Weights of a small class-conditioned image diffusion model.
Training: adamw at rate 0.0011, 13400 steps.
Rows from expert 6 of block 3, named by matrix and row number. Rows with one number belong to one neuron. Each number is 128 + 24 x the weight over its row's rms, rounded and kept within 0 to 255. All counts start at 0. Numbers have three digits each. After the name is the row's rms in percent of the matrix's.
# up: expert up (model.blocks.3.mlp.up, 8x160x320), inputs 0-63
# down: expert down (model.blocks.3.mlp.down, 8x320x160, transposed), outputs 0-63
up.8 084:103104148126157128140094107133150121109121125124140128105126146099149118096153148182063103118116104170137101138136111138127133091119119133108128128121146149112087112237122125131169122150093128
up.9 099:128131130143139111153111133136134128145106145188125151125121158090138092128128110170121175122114139077129078104134133136140154112138098130154130092179129130101125128129144170111182173136112115
up.10 090:123129107171119134135139063147132129110127148129153139119095123125155155107093122152124113132091118096115127165133131114123118132132107126136154121155142175122147116112160116090129141125131133
up.11 090:131113114159172118157158114102144122125099154144120152095115105125144131147140148181111145136130145099126076116091156153132165107128119119102098139113122124089127138099150128127136187087111091
up.12 076:124114113139088052160115186135139128121145113155141143126131114122135125119170123137185106144102138134149122152096122151146102111130140131110120137105146110089142126141120122097139129138128133
up.13 100:132118099090087125157106108145176093173139120143127173137095153124146141137124151160128173116089136081144082163076183092144131122090100161157183103127146104182137119120142153123140127119124133
up.14 129:135075093113153135145146109117135091101088124149128101136107152108136121159141131104073103129109154161154111149070110146109152143130124131086096126127109134217143136186134134149127171113132088
up.15 086:126150103149126105163120174125134123123173117109151131131156113113127130094103113165168119116146051095131120122129098122127076092143144142117113125133142116087125115135119116134143134139133127
up.16 101:132160120121084118162099186128120103119156147137139140111119154140165140126126148173162178135120144111115108134108141108176125117099134126111107108121127117133173096135158123128136118149124114
up.17 103:125143135083110112191091118108128123133127130160117138090145109132139119111131146106117105144088130142122123134104163123128111100120147112157117107134116138121108113218130137142124113141087106
up.18 083:129136145118108161133129132110142109144105128164118154111148171098144137169164154155149146143125136095142117085095122117160149119129132137115121188116120127129124148178103138129120111110101136
up.19 093:133123138105117122141138150137130140131159124177101132128163151140123141128148129221132097129137098060096132116117171076155115126116146120133123140126111113100122112125126091095136125138129145
up.20 098:145097114078106128123129139152103117118127107132165146138121139121181117127101120154168118105067139145173118137114082105145142117102113169087109146089116123146166088113116113145108123152140141
up.21 097:126115094101099108143143126103145137160131137162132116124126132154125127121123120112132127120074155103145139116112153115123151105131119141138136098132124086062157107131169120148133115128134135
up.22 078:131148139099104113170105130149108091137114118115137149138140113138118123140111132137104117136105105107130140138118116134132132118100134121138121133113142126091154114090115123124150118129111114
up.23 083:133116094132168109151177121139135108070105126140146146133165108097133120099161150137093162142147183077091107123181119130114162146127147091129119110103130103108110111112131114127155131118128113
up.24 085:157096128142192128170134131104131129121124134095132130114134085089109129128119139130137051106126140101173109176157133120115131149133131127132126143098141119173110137158150140064139116140127128
up.25 073:129155116135144127148093136113164157128147111135128129108121136109163144127120119188123138139138116106131103102079126088139126113132127126124163176113155098122147117151117155105143125126089155
up.26 085:126118140146122147161099153139146167102142121085079129123104149112076102156120118072147127110149136126162110152154138101115155129149142131141145132167132160170127118122147160151132146128139118
up.27 111:114161130188116086125124148096123151117138131156136123091128136147155146124111106133096150154141126191117105117124103169119119109142126159121138173129112170112134107118120140123166182140105130
up.28 093:157098089134040118143143133129130097130095120154093136115116105099117132105141124168131131119119197078136150130089113137135126140127125147125095131134093115171118144139146116140147140128125136
up.29 137:123135160128111097148122069159123115137124106133124155163092130128144135132101127191067134120160111157122107106133144112143164100146099166145154110138132150108140120133140147041184147131135102
up.30 097:110169146174109140087166149120161133101120155132149114151096152117107141091180159169096181125107139099142122115106120143137157143124116121107101109183122140160127148107146120102112131099128175
up.31 103:143123128119140064138147091150093090135106133122136139140122096105154133088126130176149145118108078062133085111160160123149127103143123147122151124133127123107105118172102112109159126128131145
up.32 102:120142103143155119123136088122103151111104134124122134114109154122122137123122113177130126155130164087130065123119115127118129125142132132132122163130129119140130121098113136121138142117109124
up.33 093:136141135123154147169129136092170115115125127129131147110127150095143153135174137204146103123112130127162121124120125126123122120103127156141127134138109090154090141131114089102133106109100145
up.34 112:131134136121067089143130179128116129146109149170120134102134132098126134114123120205139145110108135104095101101113155113161111095122123153139110070139112108117120118134150110130169146139130138
up.35 108:121126144111105110122069175147132171121120150167133141128141127125135129100155115155126168105121123092148125117131124090158088099093141126108142101115140102063113102127158125113166119138146141
up.36 099:148106102082148138143105132156154116132147091133136121144169170105139090133121138179159112112086158088154139116148122124149128131119124123108113110130131135102116115111157153134124099147134144
up.37 102:110134081146134092170145187119167154054112127080165119109113109150099123146082125167094131142128144092122076135106108117115141135154130124112132123130147137146134115165138116154120150071118126
up.38 091:129124128166128128128110114102140132148153147144136119139130186087118131126122122155072121142122121107132139094113133144177124046128148129140149138130119181160106110101083139141138124152111114
up.39 072:139095135118140138082162094092141091116123111094109117155104108103149134122121124129120173131122125150122115149096107132134133126094100155129144141104136125201120119104111153175106114113137125
up.40 095:116077113075171138139106115120142153110118122147125141155138148155101101164138122140118116113115176104134168128096127128146137112112133130105103088107128141098154071140140123144138151119167096
up.41 068:142151123200122168139131121116141158101118135092093126162105151109100119127181113136094155160134155136114108111143144126132123129156098114137136119158151209152125144131116161104099148137130159
up.42 088:128128151137126133119152111090125138151138145148158135115124114107090126124145114108063117124124132210139144108107142142180144083121143133123125139129099164099079124127090128158127125143107135
up.43 114:135132142140122071124156135132109128126125156153122132143129140125123121128156110165121172126164140173091127128110117119128100093124135142139121078147130139131104152125158128131148143088164137
up.44 082:141128124097110143153136139073142123140103135178116153100144129109144144118131141150138122150107086089126140152093135129131119106128163121133131155109119098142119117105090149142139099141106121
up.45 088:134143120122125123127143129110130106126149139150176119129140175128122117127116134153090141130089082175140143142106111124145127133122142163131142117118136152151117092140097146128132126119125114
up.46 099:136115109133068118138123134068141141118112135138116132103120103158144114140107113045120156116121077131126158119146120107128136104117140144140135172122161117109125111131090146116101112114121113
up.47 091:160136108147138143095142150134116108132115150125144114131111117086141143133144135216164132124136144115130125107092111109192133140114105125114136143138123089135123150137139134118114117139116141
up.48 099:141113135091118110085124116156084098132122135139127128161132143143169128139133098157173117131128135114151103096122140137151120098109104140083123139100124137144169114109077099143158123129145122
up.49 092:149112104123181130136139087125182135129113119140134135132124142083126110138110140132132134112109160147129121131156120122141140123130135139121130134149148186115069146139137121131112127133148148
up.50 099:126098158091127118139111125100131117139105133161144117151121137137159142154142125122094154121086136045152173170099125139121130121119135147116093175075114119132131110122134151127132128136133098
up.51 103:110105095123159088158105142123119091122124106140139154133152106127157124165142134145182091134133134108137125123098135113150150129145146135096147116122131112135136146118120129113159135130118097
up.52 086:114135128135141140093122133118160148127130135131129134163123102128096124111080137074115162123103150154112161113159139118120152135134126101138120174113136128116103118095116141134131104118132126
up.53 098:124141154109140097130058130129111134136148135131130138134157127123134122098129131143141166105111098066139150108113132101169131110102165131153153115085119122125128093113113147110132100122133129
up.54 096:123145129162114142134151120103135188134129130128151109131136201158073127140166118139104110146074138133103098101117149144147112116129115117148135105106135154070147127144123106132124117154121143
up.55 087:122134107175169133143132138128077125120104139116095161139111124134171142115110118171166106130140132149137127142121113092145124154124133107104151160115128135167128134101105119090130082102127148
up.56 137:134123087101139161119134104118122169142161109140174134165131164119080122131133114125087170143148128119120121122094152141148123058111126152088119139111132173115156117159125109136141132127139108
up.57 098:095118099095161143118120137112156145113141126155144113140134147110128102117115130116123165128115101155120162095135147144153148107140130128118147122166152201165105127098107124115150123138122141
up.58 157:136130147134102064108106169142134117105139139121109153135097082107141139132121133162166156108149126140125129139118124133154143102112143150140135106120140161204148134091147134084126108112152167
up.59 059:139101147148127110111106106130133136106153137109109109143125122082142106116111148152115105131110130073137074112138121112136114113123132172151092114105119144137156120115128141097121109155163130
up.60 130:145083141084108123116126062104129138159113101144139130122160082108108127145121121115082127093087114145105128141117149121100115085135136120135120134146116175157117126100124161128130109109138101
up.61 111:148123144091213127136138099129155095136136128126135113146142121076126137100138147143088088092084125133143111122109110118156115084114109119141118144132120110135106135149132135127099123129151139
up.62 104:139113084120129142109112141112125154117165176146131116129103125141125145100132124110149164143109168092111093132083171118139123125135129125159140133135118129150096127135103125170119134137155138
up.63 084:150147126156111090120118149156113107108114156109128124131087134107123129130142163130202130143120100082104123129167145146161109093144120153123139105114153114085135148118136147160092120147137144
up.64 097:159145107127186150140142134097138110103129134118133111150146092093123118108152124154156101122130160091129083132143099120120130172098151091118110131155132091137123122112124157116074104119155130
up.65 111:137107118085143075138117065132136116122105141133134160131123106100126111125121151173161117129083149068125130177108136143139146104127133128134101122116115114138141127094122116117141114143124111
up.66 127:144092101149169188157140118112170156136089093143089138156109141137104096121126127132089159120122195118162139128112140142115140111122118112144146147141102148121117140128160111132122150111148129
up.67 136:115152149119123158140093122167114191104116091101106115186129137137111127128102112092087127141146124101131147111161133128142111098145136144124098208117150117091128107180084117077129116160141113
up.68 099:135138127138116145110127101107155123167142181147131109124114130119125127128122131103105154124098151149132109114077121120139138125073090119157134113137139110195150123128163136181111121110130155
up.69 158:133156148184139091189146136093168133099131136128108105131119117126144146135143124107087142109142111145114130132138116138129114122126134142176118128131134112118120102145126132105150143116125141
up.70 097:130143119122097129088172090113129126167161122127116131162162138114078129109128110151135127106120149066128114101159144101142101095106125126146139144131120127111072123114115140118096092104153152
up.71 106:148096106131089144130178117148097095156085126142098105142097148133141135162150105115102096106165120183112119146085111149109138127131091133109111116166108147168156122163141132137106160115162141
up.72 086:139163168159126167159126137113112108140110145155094113136135182152088139144170126131104143135118143111066077117116167144134138135155150141165138160153103123084142136138124103122112144093129127
up.73 087:138150123160133122100160166116122137159134155119148117134115125094125159105080148105097178132148125098106085123111114165119160093151133110131095170125100126078107112123177098144163143109130142
up.74 093:144144126144160102128092160139095148111132120143127144132129114117135141118105090202113090107142122091132098091102152112150109113136105115130143136159107142113138119073130147120133122134116143
up.75 102:132142125099103085156102106142095089132141134147100160131140119148150136079103135169147153115073072098139111120145147085133107072122134134152128124107128105145104121125141117123108060132142150
up.76 116:155136133142111103101139172132137125136071170149117135144082081150126141129122122139154178115134147158132128116120148156156138128109128138148140119154124137162147144100124118076110115120147178
up.77 086:104143100148090083177119117144139098117116057141074126113101115164142149129135128139153128129078112131159113114089128116123114138152128154127135099128128165212156128124083171150144143083126136
up.78 095:135095106137072129137124148090135130111119131145125130121139094112142140113127148091144153091138108102145165177136125114113135115117143145167121129098120097118128115132088167106119099138122116
up.79 073:138131075147129138157139159123154118132109166162179130120159131138145119112177124116192107099111120124121082154147134100139109116135147134159130099151128112122149123138159120128145120095149145
up.80 106:148125082099139132128138126109149123123147151164145114116134153122108125130168139145162137137114154078119105106059133149122088120097141155114108130097119127180158129131134125134095141131140136
up.81 082:128138092168168118145104152149125095158141127133119124127117151118151120148153140191166106111152109158128121169112108127114072154115149127123148098165129116114148141077145136122113131127145125
up.82 101:120129121104054095123125152137092076151140166128105109130127134139148130134112107132127140088106108101106098091101118121158142110124124153116108114106148132120152083120136095140146131155152147
up.83 109:147132117098111142133115110118096150139160136153133140100113154130157139129110118148141148166098145168091083128127149119161126090134128135111123130078138180117138116136134144144146118164105116
up.84 056:137100143109107115080128098151124148102122121137131117187132148129141132122145115118114139125114129140160090134136124135118131126128133165141135157101137147131109111172092124145100101116212158
up.85 094:150139117088084116107120167133132148120125137156148120116133153160158108136133106150173156144081135158116068106108107135178136096136139151116127098089127120111169097097108131154120127122132149
up.86 114:140115119144134145162088148119153166079126094129120128131126112130144130097134100140130133135063109065168120130123132107117161121125121125151146127098141107094127142169130156141135108128118139
up.87 076:154141098128164094161117109100149125092114154146127127089117129134114133074138128145142116137116149144127096135104124126136147126166134142124109151154136175140131142203096122127149141114077135
up.88 094:143147112118145126151139149087145131130133132149144100139124126146165137084169130155146122110071135089137126140116114113145129153134154085110125128159136093142119155097120126111129103131110132
up.89 088:142134134123072124179081164118160137129115137147127130092108134085127125144139131201120118111120110109158113125073131126107122103120140140139097157163134122119127124185147142127137126131086142
up.90 096:123150113156092125132127116092119148118136147123123136121101110122125130095125112123100124145137153145139148140138145154140149109124115125127132166142119212152103145113102129121145149129097126
up.91 135:131098120070108155067133134134102124153131110126142136133129138126138121113116110135153124135142140131140118082142142114149140128124108131100149160108129126142132133124111107153119077141140124
up.92 102:138157080133111155145121158140145124142181131141136119146143129104146116109095120151113117125141050067116108094144142120105093107102108132130108157114125127142102156149099107116107108117134155
up.93 111:119112128092136113173068105123143121072195141150147150124149138124173130140106129142108147109100107077133097134143128101125101108123179128092141082067121127092106106135132115143192137153140116
up.94 093:137121123111130132103145146127143142121100110101149126129127132080122131130114139124121102096069079103118127150142107104089146142122136135159143117124149136133140104127155144074113106117152131
up.95 099:129124132131117093152174115115112103115132151129174114139138095139146132131139120136114119116117129073119140123149115139096137123160126111128106139073116096089136110107125131132135102171140125
up.96 091:109129111117128155154105069153136115145141130131130116143123147131123137130149149170162110138153114125135107146101152098150092120132120129121144089115124116050137117180128132177154104090160113
up.97 094:127137119121111170103109057148144105154131114110137145170123100103128104144143116085143143120073140133134122166157135127134136126095113092143134128130099117145131124087126121122120132124156144
up.98 099:102111148097106133086145096116120150098141144109135110144094166151152139151149107072138158118143087126134137123065094129144133123132117121092122113099130159141171090155113117138169136133146138
up.99 104:139095132093119121139125152090132113092136140142142161092122159117137123138124133204111112084124131079125126123099142121138086098127145160133091085160096121131112129134176087135180138127134078
up.100 097:122072117075133141109130117145170111144138098131130129143152142114138125127116148148158110093126121114131136137115108112157117136128136120134145135073142106085110111097099128149090110126165133
up.101 120:120128119140154145150085150137132177081123107134112145177125122142093121114100122123102143140154140112121168128149132128118131122132148104145147155162158138102073150158116131120110142108153112
up.102 097:184149106162092149102143164147106160141099138159120116152102118146068136095146117113124131143164098140156152092132122151121139099116085129147128160201121129175165141149116142093093108154118170
up.103 088:126121114151135143150121164116146114111111107096095120135120147116116122148158193153134135136130151132142113129105135149124141132150114144159154162107133114164125138131147129169091141110137101
up.104 082:136121128130131129152137147119130148125117124121123100107107130089130133124138109153151158114128126133139136109103111119139140110142111137138198155134145152098121142190186135167145114143094110
up.105 074:115155136129093128169113112113119158150114124127132120097126111187158146092105125089107118137135138133148115167139117155128112111138133139154104127136111156091108141150158124140155139117105119
down.8 081:131141136163094100103133124139128136138126128108130123098144113110098120123094138107118119130175098084148120128149145148117144151134108119100095121131126105143120132100109191130113151151136146
down.9 105:084172155146152101133117131114111132142112125113161126123111108102096083101141130124116086116171149148162137136132117107166159120129136156138150121191118095133137118133137133131128092133164133
down.10 093:133096150230142119109118177146131098137131124128107147096142110099120130132173113104141116126108156170144108088110170121163148157125161154107158141109118107105107119123142129128145090144166159
down.11 093:138094148168153110118134118142142130119113099116123134134117123145106101142147152164163097150143201200160121121166100115154105122115091173143107092133155103068129137083108093099169109180111145
down.12 082:109131146151128170105137120160157143158119119129164122181135124111096127139085155128140173120078152128125156179106100078085109114123124138130140136124126109170095139123139136123122112126139159
down.13 110:119143108115102099152146146123093121143171137122100128156150082168124125117102129142130139123096102154123110133110115114161103112131145133117189102119095115164144114124147104124105100115125156
down.14 113:137128123168117128105130112159169131132135178097127126106134065106094118126133112108129116128175165133155094156153134136110079164098152152118114134142146137145120145129140136085138144092153165
down.15 093:156136110135164123125102060163116140113155155124118128111137180114149162134150112089152109129146089112109121139133178123148126128153134112126129146152133155127144127136169167154103158129138123
down.16 100:123090145149143112141142095134105137125134095114086126111123168162086131134119132134155127128148115164137122114153097125113111093125083157154144072202115137109124146139122111133142133149118076
down.17 102:131124152165090088148120136137102139111111105100141084107109112169119124143104109107106088128141120104165140130125102108132158125124107156115148082152138123108147128123128103127120101161113137
down.18 086:149137153106116109117151112151079148128119100109106102111106110152112102116135142183131093147176125132125113114194084130130106097131090143142133132145112106166119143141098073147122093151113090
down.19 102:128154119110101122109125142105102176089111125151119116135115112182173110122168150110118139142169129138115169151118101140148095135136122128116134145139116115098131109161105123114135126135128156
down.20 098:156113113060089150150150121176151116146132100106116124157145158119099106119136158095119137086093127116130139140126100138097098136132139063143093149118183146108077134096130121140143178121119141
down.21 096:172121094117085151122126131099105094153137108123106142130145117110114139135122136148109139103079096148129129169081102118132117078133157082161146092135126150062127095118142176172128147096127083
down.22 083:116121120137114126118112142112129135142109129126167153139119137114157121142160138146132156112117089147137097150112122127146179136132138153104139181125163145170065129106101170140111114126128125
down.23 090:123104131136126135131115133158217154097087119113157098089099155127099116114130143111131100152162141093168173119134159141150121143090121155102088080145093125131134150123123134129148126108115129
down.24 097:127089106112146134138119127164114112141105141129152135116130094093131134150130110182130138131113136136156127113131114122133124115133123109122105118183136150101117136170124146110104141121102122
down.25 081:149110082133124126111156115144090133104119157118125127083154160182108112147157137158142126157215133140130088131171107135093125135133091176151192126148105136124147109127104130144112124167122074
down.26 093:108139134158114111141150109157136126117119136126134138128141092119130126123118134109115108125115150149150119099154138128115099091146068090092159102158103116084116163109101130137108132130117127
down.27 122:139129148188142147127125095135104115141096099125106150149114126171112119162163082129145135120140195089116097120152164108107111127137091149160165116119110110137105146126099113116152074137157135
down.28 099:139134076143091167122109155182156107153108075129113135152132148112107118159105155156117087129125157157138136150148115115147124067141121110139104095097167170179116123167140074078115110116100137
down.29 128:152138140114138140122127093104147120116122124132135134124129107135184119103085133137136150131124120171142106135114122122096146104126144148146151136143143162111126142131134151149143137146140140
down.30 106:141153167144106127092122164136162135120114138126132103103146105114110148103104150163135104115143130120138139131126128124149169142130100143126128089194168135093093164119143100141150154145137137
down.31 098:174171101159107129106106174136121130084130119123126119113125124103141134118119088104107105127119122164126117154123156163149097144111147127135133144087102148170131142118152129123141122106129195
down.32 106:181105123181132148108125177099123158129100133131127154162142118125168138183150094090143167114142152157148132115118134127155108088106127177166162080096123177117126108132120167132118119152152131
down.33 096:135140110128113120119125096134142158121130149122136125086127087169164140135136111139135128161182143117145136139157148158092122141148079126100137135108088114173141095090081130108126134119117120
down.34 112:155108128113124085133124107100096129133124109134103107121141146126118123124095141124140108134139130163135132120157106129126133108126088130145128118118158130144118161104061133101150102123122127
down.35 116:158131111136169112144131099131101121107149169141112126105138146157090119125149130108134157138121165180121120111104137151101099127107131118133160105153078108117131131110103177110121163093138137
down.36 100:104123137093139105168126119155080152118176135136109130133114102118128119144166125145125134111132130120122147122112133105134086148136107131173125108182110145190156126129116103157102142120092152
down.37 110:160106118142165117104158104147144156065132163118117134142159187172122156152137127108164095117181165115124128119134141147162149143095132176111120091140118097088140156113126161129134149130114144
down.38 095:127171116097123154136122136108157122132130127133156122190127095113114154101142119105067143118084141123113118153117129120130144111122119118131150113110117128125125130110123110103140154107119153
down.39 074:142125145086150136093082165130155131128155130126140120187145081093159160139103130153111156128093114177157145143120118122122101126112103097120108109085130109096153135110111085115109159123080166
down.40 084:099109138189108142132154128150175134139121132144162117167107123115117117103098138128104119122100157161133142115119133099126110111143104118090124119153149127098147127142152143139108103117097181
down.41 074:106101132115096153127125102133153119179134111125130105165145129084148135114086122106094159124077114139164121127133130100109109105134147105125150102155142138088118129124129149154119129106103127
down.42 088:104131118136075157124116117154154142145137109138129139167106098158135138133116102101110158129115134087139138120088125122122112089135100123105129128114125133090067128137107103137124158148088149
down.43 100:111119102120120134114122130124132139140141129153144111127128106055137129116143135130124149115097100242142128127135155120106100128132153118122113148116113145094093133131101114160112141099140116
down.44 080:131109162115117126117135116109123124165124111132148114085108143143124114132155120147131148140152157162129117157160108136089127118141110156076106115117107165109179108129120145178144115123144112
down.45 088:153145130180101168124112146127102101139141135100113123140122096169107137111171092116130106145134144089134099088093135139113097126113165118103166124123127129215114148123142163129133131117144132
down.46 098:107115126121161116154148200109096151117138105130131124103126130186092113133186138107147119126141139172150130105173106122105165117150077175102101159162109160165130158145079081107139143093144096
down.47 090:118115129076150134119093101146118134165110113121123127110140166154125130135118155172158111133145102120116160125146138126125093124153100154148154135195149150173133140120118128103152159136126095
down.48 107:187164143092122144136127097155131159119145098151122119169128137166118132138099138118156139120118178179111170136123137131117099151113116136142139172112086118156086108119125126094112119123111148
down.49 087:156137123126140119122136115158131123142126151121169126094126135115125138123174116138082137134111108124152135107083172147126112131142117124115134163138158142118154126123152132127128166109113130
down.50 108:144141160123153151108135131118108149122123122159102136196129114152105103111114128150141125122085143150117129123104134104137145140136138114122147147113119101192135120114145089162129121083128163
down.51 108:134107137100173126119122128106129123137145161112113127148137177170116129136119132144150129140132127119103101111116083118108137140127153155126127146154127128170066139098116131109181136155093106
down.52 094:141150090103152127110130151114141117125138148166149133131110139104161145127149147133147142140053120167110115093139158134175132142137109146112119147125141171142149126098120105131125118093152163
down.53 098:128120148141168138135128158128064138097139128139146145146121130130108156134149115135122173148107142169130088134099115164125121140112156130118162088149080128126103136114140147127111164126149123
down.54 100:153148091142081147136126146153105152109145128135132151139135068131155153120112116091099142120048114209087142147079174135140104151129145162096169106084109133099119137105082124186126146153135135
down.55 093:139072135087194112129083130137131115136111113115137140103105130133113137115124153188180131159129135106158137098156131121115136121132089122132154112135141140137095139125114146135166103120125082
down.56 127:151146152141105144124111154151162128134124132138131137160134137191110134131141130099160102129061114142129113058087162117180138136151133148152147115125143100123112124114144121114131124124119138
down.57 093:144127120116154101142144151099136127159125155145145115132114141106120116114201127097116147129119120128126101082121141115128142116117096131107147114151103149143173131112120147149168141092148091
down.58 164:146142125112079208125119138131145092149127103140135113214126125111080141115154149190087134121114119110110120115104143136101121139129129096148132064122103096077098110138169153155126114128133126
down.59 077:091126137151121117143117131148177113171129151123130115132116127112138128099100095112148159126133109094137138163102115108104088081114119122102128113101139156155132131097147145132141135103086113
down.60 122:118131116158097126134100064140143127119134138145122113085137147117171124114064129134117134127099127114134156152141126129124093085120087147122138084148132178169132134150133186128145136111110123
down.61 098:129147126132109130131142047117150131132143126151128134121113143131189144144127133089120103106158103099096140119130135123128116096127160144127116092167123107123152099149110149111135141148099118
down.62 105:131117084133122121124156128081184119146134105124120125137141103158128138116114140112138098150100132180108138130086116119127073092127178153121158122127088113096139112117085132103108097122118140
down.63 091:092112184138110114119112121173147134103125131130128128110111121110143086103107133097105113150064158121128116111089112133139111134129124128101163167105126115149104140146116120062122110147119128
down.64 101:120085098082148141153111120122148121082129146145118121112129123139139132158117106170134136108121177153130146097132116140130101089130128180163100131185114163159153118142118157165119113117132101
down.65 109:117122148135137113101129140139146099124159137136092124179128118105129123173138140172123146124088160195089117119113083111165127122143140163139129144132155167148127113087134091112114099157155141
down.66 113:118152108139124140120105132119201128167114128127141142143139088153104119132097109142144135125116187121131129169166116127095095159132091122119137127087166154149109149138113136093119168119115153
down.67 130:141145108153111150103140164085121126122133100135141128129139115116130123140104139150138147115052101221123138148113137118137110119127109174158136128106172161161112163142071103108117133120115103
down.68 098:120154121169096115110117130108135092147156120155141157142123064166137136135069128139142083148061146159094127127153111114118077075141136157133138116131173156137131118130139110104119114133156116
down.69 162:148131143108104138122138130161157141128127114139131154108140116144154104133138132125131153121130164124145139199139120123138119109104108118132113142065156126119138137140121067099153171133136143
down.70 100:143160108145129118135130188107102138119154125167104127155105099109160120125104137171091145114127097124122129124151148128166064102133089149150144116097140106137105149162119109131108107122134137
down.71 088:124140123155100166096110129143166134171123126110156128144153123102125144115125125137116123120087139172105135128123140126144112162143190120118130127094133158111150129120126142151103174127157158
down.72 093:115127176186148153095148160100154106138100101117121138109115079139123129147128096120149184140117124168165142100077163103164108153107145097128121120129155123134121119130132124164134098124177110
down.73 095:083123124107140115135109118144108090123117090154124133102140094096102115112116146124144103137122097172160106138138132117140171191140134112160124100141128149128139126130115066104126144123139150
down.74 102:141167128105203126107125059145093137103141135132099135117144152166122120153120117100166123100157124124092158139103137127143127089115138195178157161148110115121135136100122111100125113165155127
down.75 098:159153118124093111130132236138108128128148123110144109128126142167157128114129093117111116112144090152170125164117111150140139156113095113126131136126109151097110124088174123177130166111134156
down.76 111:120177127105090126152126146086142145135154164125142108172118148113118145076151122137122110137113121122134125130125148152111121163134103086122142065146134126191108152112141160151121172085132143
down.77 090:141149113171112135101127111147104139131144160131122154171172122161083160159118108154171114105114160095135129129136134124140128115132123165126149157119122105173165137096141139110124128134169117
down.78 089:097138122121152094140119211138098136121143114139154124136112128116106126149151146123117114132124166091116129146089132131077150132136088161104141155099130142113141122123134048126114114091135110
down.79 073:114122127153136117130137111115139133152103131152132123155114143077120113113140115092097141139092086145163105093099106144125139143122114081096119118124162124122120130124087163105140164088116168
down.80 106:159103079174152158139126155083147115142124084126094117134113093141091144163113143113107095152115171146130125149120108081106066074125095110105153076129127134125193107128088134122106106133109110
down.81 087:110109131101152111138118129110097146157126120172157148093120120129143142115143127136138138152111115109130112089103146109123132168142094076100154111136171101102118137105109164103149160129112142
down.82 096:157130148106115150147118143161053105119140072128078137155138122107102147154115144156084135114124114152109154143147109138137100109112129106164101147163124131165134091139140100136139129116111152
down.83 109:124118140125116131120130140113119141154135082120125095178134126149102117143166149137131117113182140129139150165157086120119122164113122157083131176083118141112115142119138102131132142120138139
down.84 077:103132102166113136124124152110179134113138140141123116129119143095160110116117121127095168122135104128118123126108133101091119122145130117100120137125157188091124120086106182131146154098097156
down.85 095:138129120083073136154121118142124133143116102126131129188127121151087125104087127118124123149114149138154148149121106148093094146135104123129130146139107106106086149135087097158101139121118127
down.86 107:127131129120153160132160093136082119103142152122127147122142127146109119137162135199135141131150135182121117119108132135123116154116138139157149101167055129131097126089140118156105106126122097
down.87 080:128110124207100133086125144107113138136093123096166136130108116120128146166133133091147116111161162122164127126137112107137156100156172151121119159119126133097157143171114152074119104163140116
down.88 098:120136140116136127106118129093113138140132148132101143114140153166110157143135121127171154129105106133119142083110126116130133131143137178139111089192119185153145151107145169187159124110150088
down.89 089:112129137160128091108131072155077151119114143120128100112138121136119084151159128052115133149176150150122128171129084116078151155124093094132128122150123139147151086104135105100095104161097162
down.90 093:126154161216109160082117141126176124139107092136147114133104138134129136155126116087126135102107148094126102132110120087156179167136139152119129148144144091102102146151141121139129081152098123
down.91 128:150099136037130120142128126129134137106154110134112120118153125161130126131167163155137103148162151151119159183149098144128110162118098142127125176079118113125115119113123093127110177133133137
down.92 105:134163029166088164130135087143114157133175161125131124105124120135171119110127097155113154107140118122089107152110151152147118142133104147128133123136136158117147114150128128103100144125139121
down.93 105:125129120143135134166130119110133129125165119129120122111127136141134109128186099106143129123155156114107140149079145118150147143124075118084113096183162163118128131131131157134161140167126190
down.94 086:109120131089156119132109144146144122138132139150140117172139096092087126113152111129089108127100131122133107110138123140141124157134132078112147154126108107092125138135155108128121162107132126
down.95 099:111121150138172134123118132114114135123130106119099128132134178164093141137103119184118112115164114132103153149109154131119138155123120155129138096134100092124141143088113133127139117120122107
down.96 094:154133152167087142116125128077189142124114135177145141153113143120116143109114156112123158149119109156145113121090160108105130115129176091104139149119168127086111136112155174131134138104143137
down.97 096:113165129105133102104096187116164121110147144135136132145126104079127147121128147148116168106053113197126120112135111117144141121133094156102112144127163172175109129137132102137119104118149141
down.98 085:156115132120105133130145110141150131135152133124127119135111135099110120118144118111077124127128111157112086116120163144136140087134146090113116147152147144120114143101161104164148141131101112
down.99 098:144116140102112074126137103115115140127129122148110102106124137114119134105123121091125107144112131121125129124147149121116141140144126080083149126127132110188149109089063167095159108096146149
down.100 095:132172168045156143090122134136153128119130155145158112215141143141135124108151147153134160109138126158124162157107140096155138110150154140142115110119168138135157148129143108134131179116132151
down.101 105:109165127110088152119149155116184101132149116132150136139132074130092101131089123134123154118081129130143116160100152124112093150150089075135132127105147167137077152111150123114121153089128130
down.102 098:143195144145132141131106095132133156136128173107119140113140130170175101139173153136118119085165111122130101167097119128157150086129089115102153136174137143141097150110116134126110151169138100
down.103 090:130090181117137086145119149146123155139118154115114125095109137158084151135123117164107140155172097117125095132148100122098137141141114071118126140142099119141103139059138127108127117150141075
down.104 089:150107171115120143143144105130107127155104079097153143116176144128064129145146155128105117140180090129146150123140113134116151134117160122102135148139113109087113103150128172128146103165132064
down.105 085:130129134205109115129125129159132119120149109122102151100111140131118119155119074109130088103116155125143115110156179114156150109149122144114156162129135103101118101113126103123133094181139160